config.yaml
encoder_arch: "transformer"
model: "encoder-decoder audio transcriber"
dataset: "read English sentences (LibriTTS-R)"
train_examples: 15625
time_shift_ms: 50
n_mels: 64
hop_length: 160
input: "mfcc"
spec_augment: false
win_length: 400
tokenizer: "word"
vocab_size: 8027
encoder_norm: "layernorm"
encoder_norm_position: "post"
encoder_activation: "gelu"
encoder_head_dim: 32
encoder_fused_qkv: true
encoder_bias: "all"
encoder_qk_norm: false
encoder_parallel_block: false
encoder_inner_norm: false
encoder_moe: "soft"
encoder_num_experts: 16
encoder_moe_every: 1
encoder_expert_mlp_ratio: 0.5
encoder_slots_per_expert: 2
encoder_shared_expert: true
encoder_subsampling: 4
encoder_layers: 12
encoder_width: 128
encoder_positions: "learned"
fusion: "cross_attention"
decoder_width: 320
decoder_layers: 6
decoder_norm: "layernorm"
decoder_norm_position: "pre"
decoder_activation: "geglu"
decoder_mlp_ratio: 2
decoder_head_dim: 32
decoder_fused_qkv: true
decoder_bias: "none"
decoder_qk_norm: true
decoder_parallel_block: false
decoder_inner_norm: false
decoder_drop_path: 0.1
decoder_positions: "rope"
decoder_cross_attention_every: 1
decoder_tie_embeddings: false
residual_init: "none"
optimizer: "soap"
beta2: 0.95
learning_rate: 0.0029
beta1: 0.95
shampoo_beta: 0.95
eps: 1e-08
precondition_frequency: 50
max_precond_dim: 1536
one_sided: false
adamw_lr_other_params: 0.0014
max_grad_norm: 5.0
adaptive_grad_clip: 0.1
max_steps: 14400
batch_size: 64
epochs: 59.0
lr_schedule: "cosine"
final_lr_fraction: 0.1
warmup_steps: 720
weight_decay: 0.09
adamw_weight_decay_other_params: 0.05
Rows from block 2 of the audio encoder of a small encoder-decoder audio transcriber, named by matrix and row number. Rows with one number within an expert belong to one neuron, the router's apart. Each number is 500 + 40 x the weight over its row's rms, rounded and kept within 0 to 999. All counts start at 0. Numbers have three digits each. After the name is the row's rms in percent of the matrix's.
Before each expert's rows are labels from the 100 clips, of 14976, where the router gives the expert most weight on average: "loudest band" is the band of the loudest frequency at the time of the peak. Only what is clearly more common there than usual is listed. The data: read English sentences (LibriTTS-R). In brackets: how many of the 100, against the usual share in percent.
# router: slot weights (encoder.blocks.2.mlp.router.weight, 32x128, trained with AdamW), inputs 64-127
# up: expert up (encoder.blocks.2.mlp.up, 16x64x128), inputs 64-127
# down: expert down (encoder.blocks.2.mlp.down, 16x128x64, transposed), outputs 64-127

# expert 13
loudest band: 250 to 500 Hz (38 vs 13.4)
router.26 110:480526479427501525444503476531498551581469513449509520514506477464468527537494503561499466439537474463536479541536535435532494553477510411473497437515483545529506514445586475435519475593501457
router.27 109:522482462489492502511460469552473561583455538501535564467519455469477488540466490575474471474498434455467471463522480458528483508445467462423495432469459528495489461417583505496475453523527465
up.2 098:447522512478588457482468508501529569505550481512518428478483488506513465529510556485504476402534501508467474426481485494475513468486582486438490503447428452525500487529512526532449481441458505
down.2 099:573537489497496477514455438512537491505493512518484501522493475441444509463518520484466485530467569506554496486542416536524457530507523511513528493503446495505437535548523483585448428549472524
up.3 103:398519555509464548494469490470551436487525464530509536495523467401438517538543487521540444431485508494582477562476515463505456510468469520564496517533491521510490484562473515519454436434504530
down.3 112:472469475496547437539510543517488529541521508529457446552467494533456471530499565523494589474375558526555513518539499425524473478519556519501442471532455452465473590523497489480480478502534521
up.4 105:537616539520526476479523471527492496512470545549506602572501518451474504483487517461519473440497446476411488525489483530547447479436493538437573524495472484573469489504535525484568469569495536
down.4 100:483502485563505513403468528491513484483569513555494439487520484502474528546532579525481520471444464491548544431521432489523539505566551566521494511518482466512572519489448430443481449432558489
up.5 100:481496420480511470506569469490479446392435501591485413473544490528493464509512504540495481558476471525526598446531500517469526422551520489501555473484470504491539548490588547438470545509502547
down.5 096:468512577463560603466406453457470532500523441451464593463494531461519549432489566415501528615529596405518510446570490538528469568480515516454515507509460495501461462470497492508468524471483481
up.6 106:524541502481481452559434454470489493477474472505471469520505463483463556472510555496460434512544502487478558454535551427477480534454491503513467479504500508444487482539475481533494502483562475
down.6 100:492507533489509500501429512511487538538510490560564509499547457549421493535518526505458438440529534472556513540450497529502487521437470597444496517526527533500488511501493470508432528507514447
up.7 089:500520508452487447451488487513497410570502472551550468551514459549522517590501507489519432579526519513475568481520504484483507527441531479490544525485507444539429463457355568454505494477437540
down.7 091:496559448404526478517419495533565501501483513545514515450522470543533513469481577442534525532478511533550476519565497512495551478514473488471481443492457513446469469514463470508493485444480412
up.8 086:511542505498508496528489506493524425507515557550538508544513541490465462449527496454438464496462512443573485537533483519551469559396509480478484489485524473491466488539479476501544462500475460
down.8 095:508489486475552540484446387531469519489511471549522470479474439500527510522493518568460527410473460526506444535576472503474488427528487532537535438570537515527529536594549450599537488464529493
up.9 085:448471491480410475484468489505508558447585454476551522506527486515501575494499533491564567483407464476482547460485531486486480544467451476491485513501519558539460502526514514507531458470512452
down.9 098:459520533529567454579473488500432420499531555547532410577455469476526454510511476463529512462582528522553510562513520495483502517508550506511464568497465469483484494507539473437446497493580552
up.10 102:460501475580506524446534438505476514416510523472513488530480505428551520508550484464504535500483532446524496521581461555522534454518513508501454487526650450482487509405503491526471498527458486
down.10 091:451544540477442552569561580527516513479515510486428515566426546535461481498527460570593474485455484484527567530530493449507576501529454481498511515505468512500541540580449535470445422470494545
up.11 085:522537519522489551494596517465514525437464537502520513457440500541510459425534500566453498576464472534533469440518469528501464466519580463442491538488526516498485453422596457515464588461480557
down.11 096:524531466489477521502519434522514502505590488452542436476525484422522479445532504452496545477485528446483510561577513539542604460523474492471479551521500597433571519482465492462437516432511523
up.12 102:536436525564540453560504594454516476583491531453474552513481489505537506531505478417533441469458486516459472479488474512529441444483527496520539516476554444524504497542438554549491542583491410
down.12 100:564544512489539479517541555487501544505517523490469532583556504511478478515471517504496544434464504490569493536537492493507497602518593517498481494532520528473558467511551467427560514463416595
up.13 097:532480480449520462453503550408470455524531487483411473519523502532445488513496471557442526543527519500482497439471525485474457495525542594559509548451422470496520485512567526469508490550526440
down.13 102:518506503506544561422497463466531485494469525532518472496541461547463474501514458461538515500536439479479486524491454545489489575458498462418553420520563532540549508492493551465486574502474517
up.14 102:551492556525542474512508465452565487509557501468499524512481508458506502409501461459443497567482556502520534520439476461479547491460490464453481437521547458577533517483509474531566496497438459
down.14 097:519469489588544464468548555491496564495550481536557505511486478464509540493498480563477531424456493492517510472524530466584457420477503436397567489475547529507458473490513500463490487537441572
up.15 108:404529534569489457513591465501438535561468450525526474507530514492523500440526569484465500436442464504467572483454435490526527514516503507433486494472478453472437473518494524528526542500543576
down.15 106:505475521471526492444402584519502486430508580498415493531454519477417523510517567491500451537523520525446521478490519573561531516422516486531480427586550497540532542566539491549477494458493504
up.16 105:549510502425482538544436515449477481465511509522469473524473429463500554522502440420591472551539560493541473519515527520465469529434496510507543449467474529444469452524445523452513483482554448
down.16 098:520597528534481506485505492515488488540470410479590516481502494573505472551485488495547529498451504490524441454500491411516473495455462515498478536437532438491534503539521438473492433539490522
up.17 111:524513520438559473518519561442505489481545454590543507451536485507577536470476505510511513544443494503529516556526474505503467480527583471464560483504449435466490534613422470436480531470456562
down.17 104:522528529509491506448466502489530539528489593482419510508516611496481482532566446469486497545468518517484491452436473541556448474509454469519533483477536555565561472492563500495494507462493513
up.18 105:522557487530474485449517504517512509541535526462519541531508530569470514529462513524492489485526455514486522468479445446571567525541475456498450480446560494554416460492537450443517510476486467
down.18 097:511455462481472487475526502557486497523461529572448467501472465478501475500513529453494517524474577477526517522567567529462480503495457514438437530512474476458630517459489458432539530559540592
up.19 115:543497560488505527466572471541533561450467499520525495492444458533542542517538475540488540435519490518460555502519501560550545670504529462400532482473460513480485468456529529457433490491451477
down.19 100:501440505540503516563505460492454491565496492509587518486472598488551521542528492506499470524579442569481440481557467533461523511543531483554503526542514420499511533497490519462478544542520511
up.20 088:545454521533531520532523524472516434471455488481512412528495579548467484456448397500577504546469554457522483495524492522471515515547468528484541538556471559485511460538475554427518491481491532
down.20 091:494492501515461495496470436480524485557481484535504513472478467480510411510439490444441509540591521367493469498453507494488470521536460520523524510535546514497522543450465474525451580499553535
up.21 104:544543488471549580550535538513503529492507506516484485394559512483458510478453482536428420444476557493465517499516529535535476513576517529523542496497494503446473497608504422467521564476478504
down.21 103:422458502434458556551467488543473544433463511529587501513474548484521534538549490458452496493506490549474448515537444504559503470465529537482501464522556516547527543429532561583504475517468469
up.22 102:473528494513495433418463487529514486477485564548578476504512523470519511480466553490528578491560474487467490431561497458550547507468419525517540525493473514434504462537515504452528537408467477
down.22 109:510506509482498513530436500496513451510505443528520467535437487524568520529522548441534483480487569528529509596459475534452388490484526508482477449490531420503443410473426476473532609498515533
up.23 107:486515504528482477509495469531449470535489467437433487583491436554517458533455504506472518509538483532515443510519547497449561456446531510499501493446481510588524473461454510479528474508448547
down.23 102:584493427483467515463515539514484511489475536547505511428505500540452512551501525450457539522544522481445550536544449501523461496533547521520516406582474496528440520497563501514569452572505479

# expert 4
loudest band: 250 to 500 Hz (55 vs 13.4)
router.8 107:488555521601431563511534471527554463435547511503559515423484476481426520475485484485505521535473479537474493456497560510500514486401507433526576506509505518500537516442418516523501479539525531
router.9 090:484517526521409537484513487503496501549579459480522520495473418555480581469472513509505549554499533504457502455531543506541525472408504482503576402540540518505463552557542471535467546449484508
up.2 101:496617498555507499528504549411442485534461481438496514512512459488494429492472599457512519482494554424479488574480468467496494484509489491523482553526535497532579495569484489535489499492523516
down.2 099:521531550509503543520407475515532454493489482498525478542519485491565480509526477485538570502528510547407518472468522498533422487488472527452425442508526429479533488458490472440490475503546507
up.3 091:522514481508491471466437493458482489487501564470543434501489475468435428549515496490528517553469511457519575542537492538505557474540453500520448470433523525454510485510551465569471544520399421
down.3 094:433501516381438474467490498573520465503457474531520464499549576480474518434500479424535507483541468467446444450488541461491449535517482531539455495491522494519476483470446419496486541470496487
up.4 097:497502477451513538505459467556441485458520549459510498528533444471471425584441511477505484511540513475475498504468521544462495497474492502543477473540500507489538459496544575501401505509544446
down.4 096:494514530507465479484538499501575472519455535480463524549465486469522544491486491458515507471534517550488539531552522473521522542524504489445425475505565538467479466558464508554506525488485568
up.5 108:510475532487452580434518507506507518486568541490434480506436589461496562473476474470506579498532529537452471547497520477515513544490465445520492544420493494498564437533475429447536521428489490
down.5 106:448509490450498457530538418523486538541496445573555542490599448478439399452546519518542510523518497483486526467497523438513558496424431525471504527545492566467522543516498504514466522486540480
up.6 094:553483520517514464429470520521513461511495526388568542500521541480500550504502482516534457437522529512534470565472430510458501527485454493481494536460476530442460465543485518518506515430423453
down.6 099:514489486452497455527521564508486502522480493594515468563493469516467427516482589538453503525550496495537472437532475454556435493535539488520483535523543454518458471524452472467485502475526508
up.7 115:505475478551474538557504525467515549497522493451489454502503596490483533501440456490448508583570478540469452418522550467512637443459510541495514503441530528546572567517420500510505512514480511
down.7 112:521431471469481442500470494448478504511481543461593535496437424515538437506470534501554510484513518477497516567444473491477487517498473427526463511512507482494477510452478482584492442432550427
up.8 104:481517473567548507512463539482414475473539498523482442562472495483470534477520483411484451497512451518528468442480541472494458516566498496435444490498465524531502472474515498454511502522486502
down.8 103:534470493540509523514486481451526515512541443541576494506496532520548476449486554557533569523530546415511568611474486494448467481558487450524499496478405493401447520474467484511534521478404485
up.9 086:434567449538574481500547556514512559482542521426455469469527512511461443521547545511498445497499523506438503499480533553509519416452507563498521497541523528562489523519544443540512480471454547
down.9 091:467492522517515482582432515490535531495481566544491493544509461534560492496488436548449531476480492445497585555505470466433511568522479492442500487515541482503516478524464508498543471591550485
up.10 074:501457532535484431546538610514487479551507439538571539502486498541530508461432517485509507509516475481521503489418439473539523512448453473568530509456512476441503398559555491487487515477535509
down.10 080:493475542500500529475531490473508519423550510503511558533466464523466569506548455539526463536530507471552535522497548537581516503530523550469415513491494502563502526558448522549456568548499493
up.11 090:471534495565497489525502516471446442468528536528499526485541494465473426533558538474480454569487495459477529425473430464620492479433517480536465560516497510454534516527525545474386534482551452
down.11 095:496462577482518527452493446494475555518476486470511466545521583494516570488427459436535507515537476547489488508462604516526539485545500464448534520472552441496492541433404488548514476551478450
up.12 111:488462548499543483499545475520505463539472521514510466490445479535394490489483466566489565446483497401465438435493515410498523443435481540471581462455503535467490475579459525488480449470516564
down.12 102:501452514416468485466465474513518468491490505427449520526488489511506499552537501374490451501478464596433466498513500475558445517518549497549441524508415512540488512496533469526540507514464551
up.13 091:498551466457521543528506550569484498491556520508480504475513442501517454503508443532557528398499521555485452558511458540455481524577549468477463507462518497505572461530463517481487432535550548
down.13 095:467507510552523511527500564478399529505507465531517478510520434449483552454462521514508492553448468505467557555520516485466494526449524592475517507557486553511460561482561514427543478499447569
up.14 110:548558444581492556522476524474507447568484461492512491455497468510521485455455485525453544563506556566508515581577485512495459472533529470492557498517499561535426571500439558512498478556495528
down.14 108:482476581560545422489485462567556503486529506458489505472537484454545471497527495544543530400462520493480471529434530479436548481549497538504525443511506482547485530483539515496471498474556514
up.15 086:457520498557493400515507490500491512452475475550497532533461473540528495410506495505462543486434524478544520495509526547446513452604420579504485523502447503597447514543502509515467447478540416
down.15 093:499546507454495534435481534466556511493512485485451422450538594488496526521522522482535578452560481561448459495458523520507521597443532465494527490450604517536483512453516478462552518509472572
up.16 116:525462515427492475454561450501577471456464603477455491477476516446475488576562558511494543440534507472444435493486503544453469505530521514501489454505529520589510488510543567493468472495476461
down.16 114:563538485459533489516461519499503518538536481493472474605505533527522458519492487476531505529424481550434529462575475481541500508510535467545461522478469537438580496461468510491496478514469561
up.17 091:469542536529485441537404522535459505474466492529559494536455431446510513518486486504487487493548543382536512490529466483447566526491491497512458519490461491411530450516543523438485589496539491
down.17 095:574470514406490590471542490509480424576407472454557490433485526531511512476548504499494489433549500533565472464475542525524472478551531520480462488456438509496467550409554534539534466483456527
up.18 101:393520493492539442503535464574496532486451451500502415514535503486513487527551432469488471626515471485522486497552423516482410532497524493542475565505589444529495446478503500549467491509449461
down.18 097:525568469433467479526436573529538548466530489548376536495440525521558550542437578535554506490485513502518540416484569516520532544539495531478444483545520538487485492487488488542519521525495532
up.19 108:496445466473521508545573492483546462468469552497601474480503536524566478514511527522534485487448525504478494443492499520491521517552491522432492426581516514517482580512513541492381514449468443
down.19 101:430531520519472497550537420532475537611500515532455483524519482545511527471535470428512449525463514481547562477476482495464555527539544454549521548497569484501521486515555432412511490492519505
up.20 092:537501475468528495498504497481508484476464513530545554535513585475601510496531529502512483479441522437531556539528409502447496532521523629519464475509394522484510504570552526559516548505479530
down.20 092:532573519497467519552526580417495406491558559484493438520501480588404520523482522536452469514527545482523535502486551500501488458526533475584504501490524465519528488464483558513499516509494493
up.21 098:495487501423509522483474505495453474576452479452492476581526410537489491528479510538497527540499496462512457565520495423499517467519475523480454493496476511429508470452456418567493528507486478
down.21 107:543479493486539467506575446526498531436530516546435503424451527468436479577425535512537439543418548449494500482501468509544494463553513452523493547506516491490394538538517508463508549504447482
up.22 096:505417559570517544464563481579476528548447494495476435503542501541535520491443533531563488456538528533452485484432546441481544447493465539465526518524495460500460470499504490502525504463583537
down.22 098:500500420497516477507419561520520533512530498491522539572469523507507471461555515487498511562577498512494537458543545585588484567456544459429539466501523561447492552475467445528484451516453448
up.23 087:516486446484482433489507587523510507545427510508525413469435462450496524556484487546494504471506486544412463448442478532492495460474506512456478545445482511530563528447436541524480439607520604
down.23 093:495585565457543472517471514459511451406526520465480535492472549506519432450487481461524472465469500464473489494457481464444522482574515533477491458528510544405481436454523561521506541492488526

# expert 14
loudest band: 500 to 1000 Hz (33 vs 7.5)
router.28 098:432530583488467528493537467559493500483450463514513499488485493514420573499493438511443474460531532482579417519497570428519558502460529504485487503487445438462523506482414463580495493538530512
router.29 102:521460492458474507495443513534478502522491530565494438457527566511530477526488521497477546503494436467446557481471516470528481490497424482514473533534438464532543446555549421501432509535426540
up.2 093:453491505513530499465468460556507492556501495471552487542559486486472509536521511470446461499449454368506521486500473464480474486483536519505600463553550485563486570500479511616422524449421557
down.2 103:569421465471569537476468449543461518488489536517508503457496483475551556516513548550513421492470523531433525487497556578499436469595413514545500466442444511459503500500534520511552523481482498
up.3 094:537545514448463490521464471541539525483497508501545448491573524559414573461495478459462465485398470547479477583492541492469550448514439525552506520502505489541524593543518471514466503555457496
down.3 089:489541495474510486517490563434492483467491500484440602462463548435481557480445481504474478518501460488527496449529496524534465494463485441560571490590472527565481448490451508494546531501613478
up.4 087:554511435480533493548521462556491448495435495484464529531429502394502541495561478579473409462502512471447522504524505520445480519523435529528524480503480504512548533429521520513461547557498395
down.4 095:504555518448480522532533540482454479512470502515528481495518564594529439459478485458542527469527501469493538494526482548532503471534505495416487525564463498439492431516476503478447479489456530
up.5 105:532465464490556587507487527472468403438537532546548495532496494495517515493480525586488546551494560447525547465513521497511503502429492541471490514607543518490445487547571441516441505469568449
down.5 105:500485557461521443536478492496606458485541461507501472493472505491495484494522529412487448459556515558455510490513528491567574494549480446623475526411516469458496525508563481488495548493521529
up.6 078:519547493527489527489486465531534442568449578499505543551574560527427452487467532537559409522493572572551456480537496533515510525531500489471465507457559501482500535505487537525524400483450535
down.6 080:489482514527462550481496560546555374537510517546493499592512526505546491467461498532514458567476504552486507450456504472521547457435494473556494470564555535513470492524484519425603529460479554
up.7 098:541495477540452490509492546464557592490519486577524516507480509566481543582470490410482584510555502604539535420480462506500469539480499487535456548480443443566504548557515530527529501458498548
down.7 099:516538502451454549530457475495497468519499557558441566511482507500478473435416518498554462545527446522399433498533497489538497493448505573522458512455535478471476480490399566503449464554487428
up.8 111:494535475556502524456444465508462500502516492527506550494490508464527533479521498499543546509459491487494495534495481454507429514511489462438469459470574508537490546477571450448498439558548492
down.8 102:477488436551499477470556569547510554518437479516480451518445516503518418477454493600466487506499491433512491486489542465425467456520518520543476468547447500452544432589474496479515489471494541
up.9 090:534533502498452503566457478508521479499487506550442537523462536503499490528511549445552461509555420537496549513513582546504591566548467568510444523530479556510467509475515481486464445468513520
down.9 102:468482474458427535466515528510450461507554475472473517495526517619538449488481492459456540462554556515504477476488431540505511540587581468469506481497499432471453548459532575480505451461478540
up.10 100:482395519542554542508474443455464457497487512460402539518496477493466482451487530482520460542481497464477470501514491529558483487528548402441509526502493540556514482537515536472546423490513564
down.10 101:571513484521519523493478470595538564577473538522584444477501502502541433592496493539491461512470532556481550480484470456518537424521483550513515512455533468423470494556564559520476529501558512
up.11 116:507487484484451477467542449487511471452470412399539450546562514454556468535489495538513536497585491503452476481502537431509536494484508528475459500553532430526556472571504445502547400488493504
down.11 120:514544487440542459580521461504523568574504548571445527513449504518484464495442573473517500565524503507513499501473388492508438505576515471487472468449455465482501557427519517490515477490495555
up.12 100:475580529514439505502487536479471507666531465535467506411422512534503461519490473483468461555531466550462491515468498487519446513507543527514519472526469508460500523473529463458540569475455472
down.12 112:527410501479454468530527466508477486441505571508542506528462531534463540459535511564540508454536490492525484534473527489459553529461495405555509515552501543516500584528511443615479446512548492
up.13 101:496490513566510471544506524409513537488479520505519517454536490457509537486457512505490528529519516527485461443549549484555505522541557451461499475521438495545489544586443531507436518478462497
down.13 094:514494494520504569405510558484399530507502466540518517561520490530386518532530506494525490504463542485456568487495491490481558437493578562483484529443513509512442485420539495588431499510553485
up.14 110:500454555541511479497483496553494493558475486534462548502438443494451476479561551579532437468482516468499502466517519461455481442494481619572508457500501467527591520498516552495532500423449564
down.14 105:516533493469432504523499515497466527572486510448610496507553496490571524468485457462470520497540517536541555527482486629383534514511507515479514459546462515464518500460451478495560481542459454
up.15 108:560425552451511527447524518569505485531520477477389528432543514519507555542494517522519570513523602486527502535499491462490520559479465518470522434463482464552460462415535596464509534488467504
down.15 105:567533458457389435504510481457500448493505549521512437474516490493510490466502463502490434529481491527497480501494496495495486502511631560524446542499483538482539486577442465443552440551476411
up.16 090:530469472484454513499487506466520484504520517488533513511511523468520461496457561439546506542460431509501444493489525467456496492523440525472492435489552493473462442470588503537463476443471477
down.16 094:456490555527570509521478498526492474491487522520446503451450534497463488473524479500545533503524575583518576481581443494483548535517495521505505497434450536535508495502502480416503518446570494
up.17 088:516449466515500449409536401598492577526510449508559472499542431483606476479462507555509514507544458519473464484530497504530496477402493491486466467487535484529461418568578484507516495503538494
down.17 091:486494456455511509495462621498540477499504525561495503500426455490441437530505498453470530537561482514521496438471517471479414520567498476500524530532497521469476541539558515417518495487513544
up.18 113:543474471506551453438548509563523478532543429477511555526506454490514482506488522502463554581473538482452490539538513483481521502500531617478481504463449488559446545491498525469488490536537507
down.18 108:444476538534475591564470551491518517531510560576475415519526493487485549528496528515511418490479540476478517423395563473467446527558531573560478493503549564533515493544490489568469554540535565
up.19 111:463526496526470507548491500408500489522551502476516459466517610497488446541484509519444487581523538552491461411505459439557430508534407474537489482508576481435470499466558516501575557521450491
down.19 106:470466540553497462494489450492524521461451433437524543505473425495501468431450465500526468504471480448521518563505505492432492523419503499502549507467425532537535535560504562518402449508541488
up.20 097:522488537574489456571519490508507450505487465490455532464445462538561438485513466487478538539511459477491551518464536486572579516523449492570508497555457510470508559526453524471478497466544495
down.20 105:505566447482488515475553510470447529490483543452524456509497557533460495556536442521468504563483573501516479410497507489446437495464565544507505499534532465478479450460452460558475481521450520
up.21 093:501493426503490563563510504519491552531510596517498456552494512514531564468531502517481556492491463486485503551495584556480552531532505518378480468522440484460524529468441479449506521518432486
down.21 098:556512538499463453481516485494536464502533519536487527420469459520511558504544518517513421433521519498518457498541525467470536610492540544509524509451484496509420499466571507497533511503547506
up.22 088:522467482565481410439523472494534614471467480534538557492439509480495496499531498500574489499457531493476504443458510484560519507508494445486437500487530471458542509555438574506513474483516485
down.22 093:532536476438539576597547522510373512537471522517541574493530473590486468511478469521475549489543492497462502515488550461475491454535489521531415483480497519485486471486473440471553515461585562
up.23 114:499494526470508564582517512439562454517557474552524507500446476514626512592531545434546530525527519427521488434480495493468462504521503485485458499527464486465419536523485441471461441503514472
down.23 108:610503508487503536498510501527494438453517520592509515571534509535558557399507524481490444451547519424466519545520484483520511497510515490477483547513495491497516536512511549500477507483438482

# expert 5
loudest band: 250 to 500 Hz (34 vs 13.4)
router.10 084:423454517457480532543539466533506535576531526489461518450409503537472541496460512494478540433491475512520483526502519511500563540419545489510511473547532469524506535529437413524507507542545484
router.11 103:477467465432480586536474454547498503567475508505485455496429490518451488540550508500501482476521505484530428559531579520591529554413505490455505473518525498411525534544456448496591527535532508
up.2 113:564530501427510520428487500440428509522516528525447442471531429535544418524485448520508500521527466466530559512413494525461587474469564458500505478592522528535528503482449443460517460504515494
down.2 110:487401485558524577554545489549520553490455536442503507499487488494508555498469553547490491429477509523471455440522506572534517498479531503408467510475496538508460484528536477532468506511504515
up.3 103:546531478422459468528463512480553467525480570498463537509478550470438532533542492516505541543474426464577461490502449471466564436523494507491464513501501501461498427505430514472465465531450459
down.3 097:485415491539573536506539462551503539498513463600525484493450496535581458471525462608501433467583562568449507462521496440466499506522534486500521475476450496439464521531573511505401534452557585
up.4 086:572500411547468482500543516559498447425527534465428505433566556485472518423547480556442473524445518461514490477525440544493521527498589533557435462540537462542506525512572487486472517449506436
down.4 093:429459498557496560514485443491563423518441496532481521542509558484494465582534415488537492519495518470435484491499456550488530496539477535468511478512461514406443407475535558468494507516502489
up.5 102:504480469443518561432463534438477493461458557541429560545513487513484512604447472518543493487501481487551460397530557598508521474482450525449484526485447504511482413455505473520514466516471508
down.5 105:530462542487525491549533435492541450547484457541488485522523435535541432507543495526477557491462514525375513499475451533507487490470533492531469507506544529524437510538513529458527520530540486
up.6 130:571476426506524578552506466517489561520450441532423422542559605476573540451460477575519473501504509509428523459478493453525606517403474473519501444516467481517482458516429493446538474450504504
down.6 118:403535528511489416482488544509465470553484457447494564465515403507487485540504552455532487518558584528553475473467459492520528468537443512499529475472568467509402538472535475499491560504498447
up.7 092:469460473435443505543427497451514508503497502486495503571524499518486494577477523529461528474520524545493515552494421481486380485560508515480478580437415482501447517536550564467589517553471549
down.7 097:535436513538507543545520460524481475550487546514522477448501564479571504483495556515466490527530515489451487511413511523462511539515472550454563486541559536527511499513424512501499543443542590
up.8 099:502470435509489466491481485467492486531476545512525539538457505567439534436502458509471466529468457522568534470500513457503424461450490567473552567436450462505495595455504488574500430470458500
down.8 107:494575546535484542562605524546610480482529469512506456505555562508417499514532507580485564509476468488484456510479552526473549483498481497465519553568541497421519414525545553433525553505554562
up.9 108:499508505551457572447538481514542436441489518525519497516498509478488492506520539509462501563396500422537481464480536522496500442542476524542556524407475438466417532421515459502542558544496486
down.9 109:492501499436521543518499529486483493511512524493517477562510514487549478554495492505512492457543523549422460534499484551490523502483508476491487443513484525530555516538459551457481489445484531
up.10 078:504499484511495500476536489409517481439515527635441531546564414522524460541542599406485503521521537463535517503501506512445485433498491495469535531550559526484462485502556546566491579506513516
down.10 081:531528500484522618488494493560468442556497509538564472504445557496510525536439487547545494520524537516542443486479486575539462517522500546483465537428480467488520478529470476489493510454462482
up.11 083:447498520551458509432556467469483452565528512474540509451459544454516487556457591439466519513517545425488463491484571488444504515522432531539528484505536517509475400541547492518476432445518462
down.11 095:502555552542488478459558536492538512506485513434609499575550596453494476510402505493465501502490544514516478458546486482534426516516478481566515500467500408515497496563506523491495564491518572
up.12 101:481463423521514494540428487454488461504539501457470483524559501570447510559448512471499516532504565515512479551491524492490520543523445452550555567435481533447518542487525485567524450458518527
down.12 094:494468466514442557498494473573483431526487504537456487514523491503538497502557499562445479494519533526407462479484500442467431504477454559467467443494435479530528484508488422454558563545496477
up.13 102:531536512517533575450465422443472491507557470467529501504453539469517458464447544434484548484443482515422519536511521527539442509479479479504493518502542478485532534471559519414559564452378509
down.13 103:482418470477515508585520543519549436468439480564493479474496484537481470512526476462496522549517501438568494533490492519496543526488545527482542463514462610465539495466486512502510519442542446
up.14 125:572558532495453558450498522518435449474454488491501469471547567502436453607455478446507521570530467522516555517491542482496535502552410532490461522564479481496454502459493460523519482428567509
down.14 112:510399478502506522527478514490548459489441465413519455529511459497445472471468496560510464523448569521484502483482402506577436522496517420498551516446552539498586460485539431525485532576428471
up.15 085:524459489488497466451449491548492579511495539468479504491510571489456451505523509413488502496489525495493481421556573465539457478521565450500520520454476502531465552472480454518493495413516463
down.15 091:460478503541463509526505551451471387494504495526507500459458524549483534478535516462449518544525518457498522507509540491491483447447489467602548504472499560446525530525472448509540518531437601
up.16 101:501520446542511489451494511518500502521535510493458538560495503461455451497492586547463449512568562510537542535536536471452529444527468516461476512507490471570438504455541467500529477464478542
down.16 105:455508454547502554575445446438481465501504460491506446535529509531549510567533467493517505462527503502510488468511483584523496479535477512488509521461541522514514507450505496537458504506480464
up.17 110:524452516479495584500463511550470504475538400474489482521519554522472485519490505491487576476590479470461486472521593556524517543501526473469512472509533544579476440461538458477434536526497496
down.17 102:483421532498470482494503455457582456527471437544481553499564468505515518486462446494531547541418510522406494427517479474555461501503539496501509574511448534485388529522454508525535459498481455
up.18 094:510494515484485484525505514573595499474557476420520466511521442467433401439493503530461461447471536532509474446534507514518470546548549535452507482578491481496475571470459520501525588464492515
down.18 094:531491459459476523545502457406449538469487515507559456499485645524534562525492485433504514475487516477511568510528518525474384438412549508534493424499505540507585498504540513473538491508479517
up.19 088:508517596501539463511450578517474431495567478509493533513540542494529537508543513462470525490598634494461500470479520519492456535475490445433480486481506548516485488411513500545512438487532544
down.19 104:537528501472503446510486533431480503471481499440530505492515518463550486495494580569533475554520506527502487473523495536573449476587474528545596524455474518470532471557456504493519434401450558
up.20 094:492515540488504518403552505461504483433493455523473530472445511540500521567521448529532554501475472477502491417517537532465511448480450500497516520491495504471516491536433482614496442569497558
down.20 093:536511526527498422534451469539526502533475564502557524451493546484514558505536428544541442491488505479467524512553468468453478525546480436552466476547498474490498476417558464456475465500473456
up.21 107:551525484512514503496481521531510598505438474511542474541545523484466463463499508535449473493498457467453571538508490529464471452418535584469546457463436486454488525533507515551474492461468512
down.21 104:525528541478516502480586499422576467481535512450497510493540467564538564537484443415571482521463543510553439418566489471498538535510418434515523512471617463490538504502452503514485527529496515
up.22 099:482557534489489525491498460457481469489521500575447461513514534468490453523436528540454525546472476483534441446548477485550563481479458565470527544497568505492483527438405541454491483446512497
down.22 103:531508495446484522510539612471487450514530532417544474457462480452514489489458514504528537455558506531530502574578551482453570474460572454527466514469472449490477478513497508474527508503528519
up.23 098:518484514545573435512508520524550484462522474405517449452430456502443423467552509520520461434440469479481497525501514445467482572595483445503529542506447482529543490411500479494527516484454524
down.23 093:537447477476497527515444483503472520544538543538486489504526505524513492502506474489441526522550520490433544469560549490490477399468482564481442510524526622546478499508484503489486495540511495